python train.py --train_examples=42238 --norm_position="res_post" --projector_hidden=1024 --epochs=27.0 --final_lr_fraction=0.05
Rows from block 7 of a small self-supervised image encoder, named by matrix and row number. Rows with one number belong to one neuron. Each number is 128 + 24 x the weight over its row's rms, rounded and kept within 0 to 255. All counts start at 0. Numbers have three digits each.
After each neuron's rows are labels from the 100 images, of 14976, where the neuron reaches its largest size: "top examples" is what is common among them. Only what is clearly more common there than usual is listed. The data: capsule endoscopy frames (Kvasir-Capsule).
# gate: MLP gate (model.blocks.7.mlp.gate.weight, 1152x384), inputs 128-255
# fc1: MLP up (model.blocks.7.mlp.fc1.weight, 1152x384), inputs 128-255
# fc2: MLP down (model.blocks.7.mlp.fc2.weight, 384x1152, transposed), outputs 128-255

gate.621:176119099114127100175136080109118083123123081101128163164166129135097158110107106119151115161152130117114120104112183153156138128151125111155169110140113143122111136124141142046143125120110115148155153141175097128110124157187109173126100139117154097156114120148076121139122156129158077112118090158141162115123116105125119130076136065125118147114162139126154094110133159072101136121090
fc1.621:110100116081126095120099144154113090097127198132126151127113078129087108126185176141104151142102127120090137158139111099123127129121184143136117129126130095143081130101141124132144131154118176104125137126150142178108085079105123108124140103134136146126098144166178135151167145164134157122117135139171143136109148123130118140119097133141128101152130103094136133160111113124139137133148
fc2.621:090124167111164109148092122079110178150130110150090113093143119144109148129148173122114101115122114098168159147122137095154127124113138148152149115107130182126142115132108128163138134106114148123153121122121192151132125082110116124155118150130148144152108126147149115106092150115138143102084134183127084155140099121161138176157107181055111151103115113134133127108123101153140085155110
top examples: finding: lymphangiectasia

gate.353:088096072096147138107166162130115123106180181151118138094088132130070136181137151190134069125075133144109120147142151128133131104125164120115093131115156135177159163099154074113054146160128132116157109158145140121130144077093168107122134132091150149103105126061092146133136104157154141130138121161120100136181125144139118129122088116144130113101092151124100131139152157098138114153137
fc1.353:131106075089129154111163123116167161131142108165161130113092092142092106122121145188162127125104187127131110130126113132108104128149155117135146097174150123127120135126139104080145093119085107146126103128131112058126125125112179134124129128111127168121140099121138123093116128144117134117183161164149116118154114098112114134086119102123114104125161128119098180169139135145152112160099
fc2.353:155118132135158129121118088167129095134128104118085147137155107077163130105130138124151113122146142168147142100119150121143098101145144147106100139155135107102155154134181128154100109130131144102142136137114086194164148131097161122096125116166153129141112124081151125170110180114122107126136142101109124107150157145093103157083123165095110099132127133136119128132159159137149157142123
top examples: finding: foreign body

gate.105:119146135154116123134140143110102118135113083175095089134118136149157098105116106118137101072095127138109171109118105126148152103105121110151094122153132111113099187180135161134122120123112130088084141133155127103118124095119154086137146182157145104124091096089154161141170103170138141132131124131105134116133073133095121151122143106108093116134104116086140132134139135125093124144121
fc1.105:118157133171157112141131156127123121126106084162089100139111126127142102094130107127142081100069119141110151102142104138171158118104128110151085125157121140122109187155130150131166090132097128099100117133140125106134100097110166143142134173141129106093097104073141197128179134161131133134115161119135144133151094141105126151127131113108081131103099098100139145138138145118097132146112
fc2.105:120153119081116131146138075117133129083135120187141149099161116155124100137135121124141104094102130106167150093143086139098164128052128135090121127116140172126116132140153182102145106112115095106166088142153121104141116120075154136128111137142136134075128103114150158163146093139140105126109158145111128121170121120156117114121098142127131181139134081084134098139134129143110123114091
top examples: finding: pylorus

gate.589:123127105114154151127149131132145128105128124138117141134109129120110154143149105112158131111133135148143093133134148118109153108148069129146115142112138130096135122163147135114154151164150157141110152119138110157102144140108128166135168126127153138166075147138115145136084129100146109135147105128119117110106101115157118092119126117138179141121150108108162132157133172109072110134150
fc1.589:116112142156129137105092185137147160142116107147145104109110141181129117126095086127122112144106089127090094142155142116133114159156155172135110125138130109115143127126153112129100105128121115135147121120101131149145103138079101093113111142065122156112159158128195122112107123136138129160105150140118136164114135159142127120137171168127103131151091095123165104116121103132091125141102
fc2.589:124117147117133124084068146146167139136091168120124121132114076148143127109138132155133105152130101119093147172143151145116103171143145127133141072098115127124152120116121158093112124136126166137153086113103143124131111157132122106099145149059148107118091134129125122134161115136140133142142123091133163130170082117123114177097113139129096150130063166166152131149104131177131122115115
top examples: finding: pylorus

gate.453:140125126107126168148116133104151132123136137095132095142139118123100182139079114162169072113142136100093135106111123119117213112133144133120123152112133111137178098095167068107150137127112134167126130140146138142103134091131117135134151172146101076147134117109113154139097079139119122107162132155115105129148118126142117068144164121083145162100117099153158142182126119125127145125097
fc1.453:107147130154138125117137112132107126133103117140130113105116122165145075124166122116097193156140174152112125156124128157144113103130131121134125106151131158113112165144087176148126142141149134109151123130119094136160111158123105151125092078080139177104151158157110122112146146132124121125122133107120124137075147142075148128114091142115106089167140155122104108102142151107166076123159
fc2.453:096138066163121121130147097145076131146158094159137163114164117157143112082108151106122142095136150137174113145120115146122074141142140112126146099147112152106110152160091132100084118129149110135131103154134138115155163126133102152108148075139114144105171125138114138114177133081152110129140117102132099115105130111082159137143131137084097133146099133110108122132136136117107121150123
top examples: finding: angiectasia

gate.562:114141145129101096123169103118098115151158117138138117158141090107156109133130141139124148097081136123106109091133105116122159120099171073132138081112151113136119136156100147140108137100088175150131140090106142101070153152126180106108069139130090139119143092161105188151085101176147140143084146176117125109140139120120109115107124122162092115103106120124144146142179149128155109163083
fc1.562:142151136114110119134164122140111115141149102120122101105190102133124100127135114130096162112115133116106124117117093108144128124126141106107154119131159100116128106123144142197140121119126155133130138085109175140110168142133162089098099111129109136129137119124135163116116106143155144110129156175144158119120169120113105097116138103134097120129086137133147169136145138137149125193044
fc2.562:156124138132092142133163088068125143125113159099150132113106083098171123126181116127126124085123151137089152136096148105118166104085136165098153132124160098086143131091182069116118087101148167138151106069113134120076151172124161122137076078148114128160098109158115140141130097130147158146148120170119151158137091147127132090146104142142137118136137133147148113142144144130118156162103
top examples: finding: foreign body

gate.501:135124118185133145140079127137136149153154126128157141102153132107132094105095129144122118092121133139149155154099121139100121136140106114128137096139146145144162190146122125096159139132124115153151154178139125139115162129109091144099142117114101102133108094122109122128154088141119135140116147147126089108127104120074158082135188130095110148134110127129148129133151122154114117139089
fc1.501:156142102183133142140062136142152144117115128099140145124160140094102104150111101132133097115131144140145168107117134134130115118149119112099148115137125127149199165131114114123149133133095102142160172156180127113114144120079120140092098111083127137188111095145107137123173090157090157137140118119148099126153114112102159097145158145109113134128090132164135153141138099144080125125096
fc2.501:134146099116127106113177151103139141108162157120127060125113147110104133087093081122120084126159160166140129140120120083107134111131088142117155134114148142136129147126102165131124124141112111096169127137152123160172122136130131121087107104113111145167091136149133151125121079087091173125110144165155152159151058139149137107123141106092117119128146125148119121145158114142153131139082
top examples: finding: angiectasia

gate.633:125106096107140161132107182118058120147114155080118097166126137106121118147122138125132152121143127109152127135137152102145164095121119169092133160152152110182130063092139162139120156056139135117184146151149138108181130171115080082120146153147081152152149133113114163119148138165131138115119126137106118136147106133152105105126144116119120122166126083128084145097127135156114097147094
fc1.633:129106117085170132119096141105088121140162162095155096130136138154093094161086116099154161153102117152114154127152124100149088121121117178123155150155102089129116055125097099134114145084153125137161158117197155136162143174118087090126158112162098151159149154089103159134138118104125128123121119129132115099135139089113114106127146123117130106147159130162098146103108099181119148107131
fc2.633:108146116102157142147162103156130128134154129134097132158123137165107083129125106098106106167110089172154136121163108150065117153168132196142184101125140110144102114151134150101093124089083125166085111139132121117144126099117165143145146151112118132142120094131103112151119132130114140129103104150136125171119172135126135113140105128137129166144184163107126148135161140113192145121160
top examples: finding: ileocecal valve

gate.28:110121135105142118094139121101118136155140143113144141136110173140137145206118147150126162144139141112110172142165135117108135105153136114172115110131192115165128097123126141124071167119152132164102132102120152127097142131136134127111141156091153100141140134104123186084089132090138127069121116137136118123112120138125143130127102106137130167131161121123130115154161106108090109085142
fc1.28:137114133140102149175122127142116127065137110116172127101110118127135134122176119124148112078120132159127093123156119118137113119144124106164154126138122122129155149134147083135134100177107119097146112141105072141144093170141106112103156147110117149102091134112118111147134125129149128116077114154126139092168135137145092097125136099177148128145118158140141163139120174133104172162119
fc2.28:110063098144117124154113146127130128122096140099112137094113119097147153156136113138145143107168112132112145099108155093160147152121147111152106103149114139110160137115138145120133120122149123146141123132132152092158121096189101090104117103125156116155120142118172104148146162135127104155092156169133113169082079117152132122145162137127151094140129142124175085105113147119110153129110
top examples: finding: ileocecal valve

gate.737:079141171118114114157173116143126159086096134090108121132140126102145152122136142130103098079123140107070150144122121106127116140152108114145119098149088121144122121105173140154120124077133127129134117109141127117112098114102133137142123110097109131108094157159095148133173105121111101086111137123146141151121152100130126132129143151152153081130119166134156156104132134133127141107102
fc1.737:130078139127112112091142113123144105142110118159164102142164112135097151146149113113161136111080107142155109118139114134178107138100152137141083094098146120115135186126112155108110158150104110148167128160088114165122109131158131108128158106183133112140146133089155079145022155133113155145139136120127132123148086124130119164135132119163138151087116108144130145178126106092120107137133
fc2.737:176077130091101160107152096135121101152127107144131134154140109134094133132106098106162147174122141146141103145140147117144090166122140118147145112148112149082132182135070100132167118136146122132160125144110133167132102117126120122137161129113107129130136085165109088154106115125127141097138127132123129102113110128135110136145116106148114128146076127083111150191068147116142131081093
top examples: finding: angiectasia; finding: ileocecal valve

gate.475:156134114069168085148119129156100126181115160113094105109124133159100131099121089152193143129162135112147130107156084138066144116148081117157141139145123134086135098149135118147109109153139064157154099123159099165170108097120119165120106147117096100121128097165132121130153143146147151094118139157148172120132110162131134110120073157097122080136111113116108098136121123104102130083178
fc1.475:104110144174113167095125123107164120100142101125146140155142118127184129170148150127066116137095108145110144145099154111166116150119159164103118135079141124142112152104136131092162136088113169118133139133084120095090166165107136116150143088151132164183136158098119136120113112113100097151156106112105110111124144076104108137144192132178147151106145129147130172122149129153156125185116
fc2.475:135098104117143141131148124118125110115146113135158123194092137106093168123159144098136143144141120165137129120093124148142113096116166126108137108089147113188120085162170143163137139134173123119122155132140129179106089145103150121163126113144081114158107111123161104115106098121120116143122076155183140139115112105143116124155084091158126109162169135126132157173135157127082127148124
top examples: finding: ulcer

gate.717:153125155128138131118119184111130147148150113091121130114083096122120117150161124132116121111125124111162151135095128119112101148172122161121106153106131131157123134142198072100173079092129130111168114123105105139165093102129136135183133108113119102120092118124128118136124140087127111149147119132117153121128137132117200119098119095124131119142106129154164125136163117134124139125122
fc1.717:132157104103118176128117122145085126096107109142143143132163140137145111112129121135100098111139082148126138125146133131169125092158106132197151134144151125128137114086125117155117145125174135113139140116118134135139138156122137124135072112141109163165150149112136099116114143135148115128115123114174154130110140132137131108144133150131105112154084149141118119105114102096142083138113
fc2.717:124157123116173150127164142078101130116156143131085129097166155133113110150125110127128116133151101125133146167151101142115117156136185077135085112075099130149098120134188088105106135129155104154140140103145144127154078126118160130111124128090149142142123140130146138135139157141119116143166160122112138122096101123137093105138128145097192083150096132183127105110107134139135127129115
top examples: finding: ulcer

gate.200:121095132125127119126118085157158135117129137143162136122131099106149123071168142150106125165117137184119133136113114137078137165165146149148117130114128090177154087136160110116140128144142129105154130149149119180137146110167150101103097140108075162089149111135118129110109145143140173162135097087115142081179085138154120138182163105119156129106141174159142120123141111128149144147187
fc1.200:135088129089107111129118146104152129097100127125088095105118099157171100144174114148138119143144144131144127125125118121161182149116134092185102143140134099120153120134120149111140139148107163130144151128136123151095103114114136138164130130115128085161107118097087183110152147104137073146142128139154142104157116126160115122149173126107138163143146180120150135082148163159111102118129
fc2.200:102138121175168113095136103131122114145128133168125151150077133116094178119109155161154135126155051157148148145137122111108134143112137134178157097118182083137120113124157128109084131106099120117159097122116139184132108125163102124135092133112112142107099097138142133166132126082112157106140120149107140127122120153083152089107079144117147120114128125120138146182152105120149153122132
top examples: finding: ulcer

gate.348:166126157125118123128177116135118164112136107122116157109113142148126130104108112113160099092172118108105131131071121169086133136096167135135151144104090122117186125114134134116145137128184106144089135148071126102178120142106080127138132137153122135160105153161144145155114113146103148119096115115127098152094150168145128114133128106102192142151145124098160129112151115137134090130157
fc1.348:156149147132156124156153144154157143116159139132120149102104142122123123119102131108191099138158124080122128121107161123099156116097146104124161150121108103123139109118158163148133144124114118125132152130099122098095154127132132137153129150124124141103126126142144165138118105148126151085088100102148119125100126154125128108126110158077172117137168152144079176094159135126153144170146
fc2.348:098176127140108122129136130128107104134124077116073162082143149121124116150143131111145131135149136100171163097126171152117135140149147110126156148134158116154134149146141142124129149139148142124148150139082090108105145107110129143138118176112120173124118132170097113147104107144094153120119115138157143134106135140141087132123105115098165120128079145147095155145134111129106170156121
top examples: finding: reduced mucosal view

gate.628:162096172117149106167090103130097130148109145157086127134174133110157131138083118153102123134146110128164122131085120153128153106097118111154130075161145131104150162130111129121136129114147135084115119118115141131174109142128122147176173135103094067141124113123090119113125159125138120155145147171139085142129100081172119111133130069108102143122100125152135127101114146140096128102113
fc1.628:131117145109123124164121122138119115145118162156086130150135120104135118150081141162114117121088106108176124124115146158148148126141098122135131152117139141076129128131124118111126167120121134081123135146128115113142092120128115136101123163104115076117110130146068164145111124139124111098125126144115078139128108112163112185134132104110157131137108115138163144119133193160111153118146
fc2.628:109127139148174118147149120149144147109113114144113130159133138158125130112147119168161127106141144155098161122145138162130118114144140177120137159120130144137131128132176175111132050109113157138174127152080101138122129118146087117154121120125077122141138069123165118123146135151146136126088145122074145160126135143121172116095144141166109129096137104133126112117136108134108152137133
top examples: finding: ulcer

gate.381:106134118136130104161160150144128140137084122128104162126100134108136158158139082146078105100099133122115077100123144182121160130088107129064110147118100163145129122166147100123137137139149162153122155095112132114158125118131161104109137127169105130128109157161105100113154129111176104122130110161122151142128124113154127138109125144137123159144143169130123102119152112148139092124118
fc1.381:108147140114137112171145155104103130115102110130105169129117148136128141101149103166100127096106115123110069106130136150127169156073106163085144120107116174151105104174131095146140143149146146182131158112104145114123099110159175130091095136139125106134145136138145078102157142140146129152128105144134134135131142099116152131123124165123126158142122163118139110133151115140166093128147
fc2.381:138128123114122174081091145127139102144141124134115131139138119085138163150137193123123111144176151119116122133124117093141102142139169131185118114181134100070111146111140120132124104143178132125132132127134143131135097085097102143120081121141109164144149122138134125120125109105100161129084141087116112133135091150182114148129159091124200119119155104151166091124097167139144146101153
top examples: finding: reduced mucosal view

gate.619:135107118112139133123133138087154134117109140126131164110129134098102164140099115107126146151167121110121114157091100134140158118116101124135183160105158070146097136150128125156104135085101130119132119096108121149129110103109148104123178099139124116086149059116114104124145079146140144153158125137127145106101120132100113125113139122127125105141122140109144098152157106132124079123185
fc1.619:154116144115142152111149111111110127159134114125118152160097165145108119162145122144130161162148150112114140104078103138115101104127148090175180162096124101175102168147115183122108171132134101110150078110148117097098160118110136120148141096150167107143128108116140130115075110091151182149137169172136167138120121141118126165095093116157138118105127126122160110180135114124109112110148
fc2.619:182115133125151064143143123077152113156105141103149188116121144146123137142078116136175121161137115128156132114143168166148098129138121127166185144128144120130148157122126146101142146142090144134124097151093095155120081115138130121146118104088143143117129121162155140127145109095145131114136120134138130131127127127135134160149167128100158078183121133169145128127195109144155092126125
top examples: finding: reduced mucosal view

gate.16:124142116147136155172171130124115117149120131150137120178093145115139132150185122155129119136120138144131124110142119137151135119119071124131103101091127113156147136162125172113100132149114139088121127161157128131110145150107089167089163133113128122123167109143110105130083153086120094135129094154137095169122121149092122110182101128131142120148129120105124169156131165106110109118114
fc1.16:152122125102141132106098140139174143126109157119099134089171097160110113114088139123134138111145130102100132172114161126109136124131195123153158143152140118105122123112126114114139108114157131142157134088146106139134119091105159076175101136141135134117106114109147126150133096185147154094147159087105165077128129110164146143073134118134083110080120141146103078093144098131147133135110
fc2.16:139153142111117139085127149134175123147154140154081139104132135130133124112134110138149093116155125113109121128143098143088146158151180140084127158137117132123121129119163092105173140112131135146147166111137131119092092135096122084148122139109144123108158122110145111142144139192169132123127145089123160106097116161152162171105127104125141164090106132122133110099124141092123110150159
top examples: finding: pylorus

gate.401:108125140142119129137126124117091114141141192143123136095159119121117181118166103098133143109122126124120093141123128088145144153105117140108137120105162119126182137131146133143062114156153154117127116121133110119155133117120156145111149137151163109133156114111135099194110102104067144117174105199129131095133113121075144090150141103134157130151118170119109159144083090127077115158129
fc1.401:071126101128137119123128120096130072109147122138096144140158140130145111114144144140103112123146120099147092149117132109121138136119130143118148063152109085103096169127155129083079129173126148137103109169111119123184156106113159111132143120126172131116127109107136143128117156079109152143122118150140135127151141125093108094153127133104153141132142111104115143138091102132095107133176
fc2.401:153142128159126109172147096123146077087149132154117113125143164137130118088139140135102139157172129145111109086113134085175108132120113138132160095126104092089145132125133130136143102151144117105132097182126085156144162112153133130099081159170117122134131117140092126134115161115154185142152081157088125104114136140118128119120125107154161102134085114109100133151136126138127140141169
top examples: finding: ileocecal valve

gate.37:098078147097085143102133124113094120074152107155142136150097120108147118124153093124141095086107147129093185149131161180132129113131163094116120093106140121108133160126147161099115120134088140096100184120108147129093124131115168140068091153157114134128110120085116113125100129138047101109115152168148154129125106159108109110119084146148130100092128159106128144120143182108157071177109
fc1.37:117101143104089138074135144077116114113146139141114100107133111138149103126140087146126125099117171121096133185115155199096099110132158127154143123125142112091152177137148119117121143109098104110105162125097165114113167125138215128095121113164126123095117130070106125111116108126100088109125117119145155182139146160103114111118074149174139094085123168118134140115125184083150064200136
fc2.37:125091065131088132147128140147120133122164129176146135132134110133183118137185129119146132105130149112067141139097104168113097115129135164095155085115145112137153124125118110132104116127105133153141089121109119140135140163126165169142119102123109108112114139098117099107129147116146118102154122129140191116113111170055114172157072177133085108117136148123143113154115140153161144152115
top examples: finding: foreign body

gate.181:095080097157140072127131140111099123096160120163121108159135151137137155128142141106126133143173139150113162124176117180163141135129128163155097182136170116128115125148150156130149099147099172123112117125150106095153091125117149152115145137127136118116144122132156107172121113119139093137099087172146125135068152117129144121159097122114154084132113131112147123150136145109121148140143
fc1.181:109086092158127111097150165118149137116180114141151119159118172143110151138128151101144142141138134150099136089142115172148134142138106168164105155144156132129094122149150122141137104126123157115141102090107123130137118109115136117114114160157114144120139134181167139187135122139118118132063081165173121169078151151132118111155110113116179122145114149095150125139172152090132161128137
fc2.181:162093052137088135119109188140126132119129105116127095093093150108119149112139148092109076130132110125108123117158132120145125141130150101133094148110140118138083116139170109097158105119122158055158077150146097152138091134131116151108109158146092129115090136195149144164141180144147145159097159136127155147111185164131111099134149111098151141157107146146117126102142126136115159174118
top examples: finding: blood fresh

gate.207:161131115091101125125124146141094143166108127134084141127123115173131126109117148138128116150169141126193112109171102115161141105149094121153119145127131139109089176129112139063168090117110079132139128139134113132112093146112132101158147129149137087143107134144147140129130146124116137084130147129126067095150131078175128094171116117129149142160131129135110116121145142131147106121155
fc1.207:142138154100089096121141107115121116114166136134110113141113111156114118135113147136097134128181140138172099100148073139111172137130154135138131149132117152123118174144106149075081161143091119085105108167109096121134128110135098125177133131110152112135117163122140124126147152097136119114154129146118116107102129113125101120200116138150123115143110123135157163100156134171151062132094
fc2.207:169116163118129083123132142091067157126113132129109142173123117135110134120137157159098083131131171120099133111139102143092150145136138151126120131144125116149096118157094115116134137158079105115103166134107139108150137122145125118150154148152110111162124166179141103155172111147110117085163137111108108127074132124169155123153157181147170148167172154116115127158128116137160084112083
top examples: finding: erosion

gate.284:098130112094097129122150130111110190149088157163141153119142112140082142134085135129101139137125166130139186135121117134116139119130118110117115141110137110151139160121102140049147161098117109152109148120118141116164128123106129129136164148100112137131172115144120132127122147114152112165126120144128158103125144172128132132124131119078143116145091147128076113135130117143112155125107
fc1.284:114152141134148137151136101149118129123112120101120137099154144129131133086170116129130142124134087104108103124184141135115073174140169119079136108152097146098164109113148101167134105117114135096154154165184134100119135139174123143111084141146132115114079095140119139146144084121113128086165114116151107106146104163160105116118133145146102126138140104119154128160141144119127174056171
fc2.284:136120144138108096111101122166116132104122106129155134099110102148137129176172113136157162122150104119095130101154119111120138127148099061101124145113177100089143108148173146142163091091136123143127151158118094125141113165195120129125126128150094143120120114083132140096110131130142144137113131152087146145123150083121158113133155140131124107119141125075155137123145132111089144166081
top examples: finding: ulcer

gate.446:099138109143144121113126112143148118121110116096110161167123138127119166144151092162135102132182110109101143156133095118111175133144138082148103137128098108115095139125129116101125119146115143112133134171143090154132116111132125156081135169098173151114162103134108125088152124134146201136118136166119125126150138100119073150104117101088152182079145125146099132113162130153130135128095
fc1.446:107149163115086116123135131106115137112109136142109115118082157151125092116112097119123116115111160095139127147104188106107152126136155151117087140147123128156142138129077101161110104149121143071161106111094132127146141124124162122138183096118117128120135132125109093156144130087130116105138125100148119124133133146151134141127119168151122143153169113150096114123147116134152094122122
fc2.446:142136132132135145161073114146122109149118090104110105098142126112132126157154166149146111137148106135115158151177095099154126111119117106144122151153119105104119099100157130120127136136124140124120137155140137163119120100161097148168065113148123109134141083133141143104185095167150171148137144125118111133137123122097128099105138134124145139160141120144120168140161122127122112157146
top examples: finding: pylorus

gate.218:117140129104139133112117093144132104124117126150092119112099136090137126103108127161113133171138142159161136150134158185090056164131119129083104118140095138121117129133139141117172156124133134159174154106109096123153141154097134122136080087157127131151116100101087094114168141128149137092116129132183119126117143161153180124097173107091163103141149149132150123139107118111117144134169
fc1.218:128167152084112154115175111086088060127126137147112104134146147110123138150129098128109150125061129154154140154138122111144122174124132130079154093119174157124077106150159146118163131131127088103148154135112142162161181176145148150103143106129127145148089124076084065178159125158125099144133115108146150133100150117178143161114145094163123145125174148107128152152142156136126125096146
fc2.218:115129138164123131136110147143131164139123157149183129105087127117130161132119184150121098136170086097119165106143111110123137114088109111158133164100134087130140137069144166161096109147116133104131082169129146152085133113136103162151111127113105148123152117136148117085123104105086131124103114110099166157163123123084095106089116148147133086140122120144106133087138089153115125163101
top examples: finding: pylorus

gate.42:090136141110110167129122157160155110102147126121092107118099120131102112133093090137158133101148113117111152154111108125056123095159110128143117133108154106139107091143102164130126105156127148101125135123088163148104139108101119141113147106122100092104158157131139097098120132069131124099133160083085164137139117141134105115125114132138102101110168142151145107136114139157100105157158
fc1.42:095123138103130163131118148157157109104102132106088117120116116126089108126101119119149102133170130121084154115134127123084112095145116151102104095090167102117116105115129138124133099174106149089118124106089153157095135135137106157128137091142103121120149140167146110073089149072126138146132155082106180127158110111143119109127129119159114103111150132157140099159118148164103090142174
fc2.42:124091127139101127114106153134161125138124134144146113092143131116115123155128108140092131137148122112147077145132115132170111115125141116141117152129113118185150198132141146098092131103111149155103120116150126090101130091131110083150107130119139096092142090136115096154142122127116109143090065130172140146139107157149160146114164114120136113171091140133125116122127162116169139126129
top examples: finding: angiectasia

gate.396:065125131126174131109112139111169139124105129118147109127138110125161136102136110111100116128194097132126099114146114154142142121099125145127129127155102132135125134131136098163107151109157101114086161132138100114142110102115147145104125080162139145108139156099140085134111073119084113144160115121159154144108107079113132129130136117142130099173138110118098150126147118155130132150094
fc1.396:097098130112144107154100127081130114132099132120136115127142159158144156104138121139120119109139108125142062110154120126150129120081099151132166136134087117118120136144133148157082139141133120138082121130117112117146090114122118122132113115157114154159185139120124118137105092134103144146105095102132159086091086141124141113133125129150130102189124107128137130128128127136112113142130
fc2.396:115092109118152161158139162095104155132103123151164133169146134098119138140097103112124105090167104133146096160103126094139115093087110168112127146142093156104139140130143124125106158134152133123106163137080087149141123120153140140085124130179126148131102157135108133102108118101101109176146074140141134074136143103139110093136119130141135070148118133103101164157136129125076110134182
top examples: finding: ileocecal valve

gate.670:133139102067134105121151117099117099164121117138131143113154125154130129138124190152162128114164097127111082117169120101122141115118101086152130129108132131104139149083121128187110151129130149168197117090131150117151088173128145128114135144145121144077118144168095163121110113157114132124150135188117103124119123109142106118116157106146110105133109158189107149156152100141160099092114
fc1.670:150129145114148130114118139167109141101131147157128127121101128138135105122165087075144201146136102128147114134145160082161136126155128134177127141166102167171078149091122128136146144166134126108115151126090130133140132149098094132153132134114099116114162081167126127154142146138102122133130069154071151052104092096137117111112094122168161145078172120138161114112133129110125149102147
fc2.670:108131165132132115095144168168103165159127098128171140118153120173111096115136128134167108157120139176144181122102123138137197135145112129088117104121177108119135083127148137090133162087135161094136114144157146125140137187143128111123099130109152171108101113130148127124118126106144116086130138134190103136127092135128152146127141132155124176143126138136123116104129089140115148121137
top examples: finding: angiectasia