A small self-supervised image encoder, trained from scratch.
Training: muon at rate 0.036, batches of 128.
Rows from block 4 of a small self-supervised image encoder, named by matrix and row number. Rows with one number belong to one neuron. Each number is 128 + 24 x the weight over its row's rms, rounded and kept within 0 to 255. All counts start at 0. Numbers have three digits each. After the name is the row's rms in percent of the matrix's.
Before each neuron's rows are labels from the 100 images, of 14976, where the neuron reaches its largest size: "responds to" is what is common among them. Only what is clearly more common there than usual is listed. The data: capsule endoscopy frames (Kvasir-Capsule). In brackets: how many of the 100.
# gate: MLP gate (model.blocks.4.mlp.gate.weight, 1152x384), inputs 77-153
# fc1: MLP up (model.blocks.4.mlp.fc1.weight, 1152x384), inputs 77-153
# fc2: MLP down (model.blocks.4.mlp.fc2.weight, 384x1152, transposed), outputs 77-153

responds to: finding: ileocecal valve (55)
gate.509 121:100114146124093153140124107099107102122152141129107118158083143109138149160154151128102120093157117116154116140150103125122145103164167101123124148143156154182127136116105100149126111195151133151183147095075134101141130137090150093
fc1.509 122:119139116113133119121143145087111128086115147111115144131062159116108122132107168126080082120087078161109119140145137125127119109119094082115116146109118141115095141143129079142110125117152168136145145137109112131134137123072110143
fc2.509 122:086121094156100155150104099114115148167155124097128140146116142135127138142103140110102154102181135162156144103141125106128106126129154133120110093113183113108162131108113145128125095093090140135135153103154185153126152108127109147

responds to: finding: ulcer (76)
gate.242 063:149114086130150154115117113110106102131106098132145140124127134169094111126081171090125095154152172166097091124166117160115140140156119124134149107108143135123120119158115158104150128121107149131116117128098144108135150120096129123
fc1.242 058:118127164147100086127147127145132145108142141151104093133131107106150155120124087164119174102146088089150188144089137112128098137115138128115092149162142136109147148082142100151109117129126105121156160117164119158125116158137121139
fc2.242 063:127114117114109104101125129125115113132167103103131134159128123173125084123123152187108119154128095165078138112136138085119110147121136102131114175118086117105134129119137127110152119184139113118097144081151124079146107109095157162

responds to: finding: ileocecal valve (33)
gate.568 101:125132115121137120118116124107105154102114137141083131150145101099141140121138068154155153127131108106130146106127146099131097160109120134139152156127094119099129142130121129122119106136115114092129162117107130079085163087121111149
fc1.568 106:137117137082112131102129139131131131121143159125131097125118124141104107108114138124124128137124168124171111127142153160101145107133128117111130097110113117089153098109115107157144160110168155121132146126143098099177075183156110127
fc2.568 098:143184106136153147084090118115124148147142138142108139108150145188110115120121107144149136120121148118114085107138124121133145148142129127146154123162145118108130096120155114089153151099098129107147091102156136119102124105100115123

responds to: finding: reduced mucosal view (48)
gate.301 032:126151127125092095140111129148121135111130075133076157088121162124108152107197147113156115149091123144123097147100098135127097122100086092127112139144114127138165151091131117146103095157150148167090129100172133142122140124123135172
fc1.301 033:114148141126105104133102122129130136149146060133085159121135151114109143104172157110128134135071100136119101147096083140127115126123114093149090151131125148152178150134148111172085117136151127172094137109166154118140151119100183169
fc2.301 037:093084141138105122173157089094167171085127133152129095145177133115079126117149123140097139115112123107112107117139133138115087138142107130139146127119133138110112189121108140135121142097141135073144110170104133150127172133159119115

responds to: finding: ulcer (27)
gate.285 138:088131085146133102160159106087138116153143101106129142129154133113119153111114142159145092113146102168115128159129162157113119130122117117118145125116146116181149119139123094090130096176128121146138163148117181125114143157127147157
fc1.285 141:124141102123067150129118133159134166136101150148091139109135086091103106181111105100070145138122141118172133107141106095119133061144096116128162096126154142109124152128143160147097146119132150092111107094140099111113113082134094118
fc2.285 133:152164149154096166109114154157150110110128044147117158142128132103097150130137113119090111122141168122101161123136136104126157158086169075140108128145141107098122138102073106156143085095102113150163138100128126156150171109098110138

responds to: finding: ulcer (49); finding: reduced mucosal view (30)
gate.157 078:126136065151169123150097144141096142162128121135098120094156145132098150136113133077152107134151145126124108089136112132151163167133128098145164070096174115096108099145122183060141165140116159140116143128135175116141131132114137097
fc1.157 089:132136159092109138118153113095174114074155126120123106143105116096149126107154131174102135098092132144103171148081124164100109128127101104112088137187140139126165148115125079162094122109137146117161132119146112149133109097144119141
fc2.157 089:114094074130133093099096137139111140125133115103150122115132124140163161116100137134109120139093123140121145145164092116132148158102095147144153137096096098106151148122125115161189100158141110127109176109198124105144150134100120180

responds to: finding: reduced mucosal view (48); finding: ileocecal valve (46)
gate.332 017:120178138109109151117104114145109134085131151128184114083119128139151108125129141099128179145118090126129138117165125138141130118143168131130137105159125101130141128167093131082121092146127125068100113181160100125100065155154172084
fc1.332 019:113167167113128181123083107147096120097133155110191139091125107138111115143158137114147154115120101126120154103151122139124144135169155131119123102159119120140155132171118148096138103119136120104121132153125119127081090147148164124
fc2.332 023:132160177112142104128161130153195176145125172162084119125144133104147167091144125118117125124122147119147125124143144137164097146086168135104119145128155081113123136174149160161099165112101116110099149139092150136142163105060156141

responds to: finding: reduced mucosal view (96)
gate.362 094:133105144129134113128149152056124122167147109138141135148147133105113123154102130149122129163102170110143119102088125119108110137116110137094138136078146126122125164139123121130135154144127140110156143114085183133127128157128144130
fc1.362 108:128102098116159112113128092184132163087106119127124139145097127130126167113139121122111120087177142143116132110132119142110166111128184127125109150165137120111134110135132123157108122116142129114139138127155094081116128166123113158
fc2.362 100:121129115115164139112129170134135142107149151112097127110137134127097129176114098114103138163127165169182134128164125126143098143136137140089145154114063143148156111125129109082079109107130168093147186114124136119133129127117148179

responds to: finding: reduced mucosal view (40); finding: ileocecal valve (32)
gate.534 095:125159106076087165097136127120132078094094133126142159109139115147122146121098088117090148135144127149123112133134103109114120118127128098114145115130110078132084110130113069095110090104141154148142126146116129136135122138130150123
fc1.534 101:103112112161165092121118097148089122164131112128113121144102130094120136123099112161153167137106124123131136139115133083145115106127116145113110102102118118084094104170104182087120118119151154113121159170111122138152138157109132153
fc2.534 096:112112092111078097141141152123095160138149107139118117117162158114123117106154143157112133074115108101096166076095124140114149153149097116131160145153085153142132184121151150118121159076098120118103154132138108131153128136109150195

responds to: finding: reduced mucosal view (60)
gate.175 158:109121136160112153144145157151133125123137128124108125114143131110173114139116149149137152156149096085121102115150163144117184114121111132165137141129102104141159109098149111126129142092125153121149112124113149158116150111099114117
fc1.175 171:140108148112145165127131131123094119146120121112080125145158170158135122133127148159135132152163089113128085108120182108137197115098123127144114175112098133131189102147115142122142121098120167142172133172130160123148121104129132126
fc2.175 167:167138148102069132117166124116113120096133097099154135119142126167165099140119165119115126144122127165147109179104126177171114114129103138136129113089147158139079111119117097102104154142125122173106099114113152138097109110097131152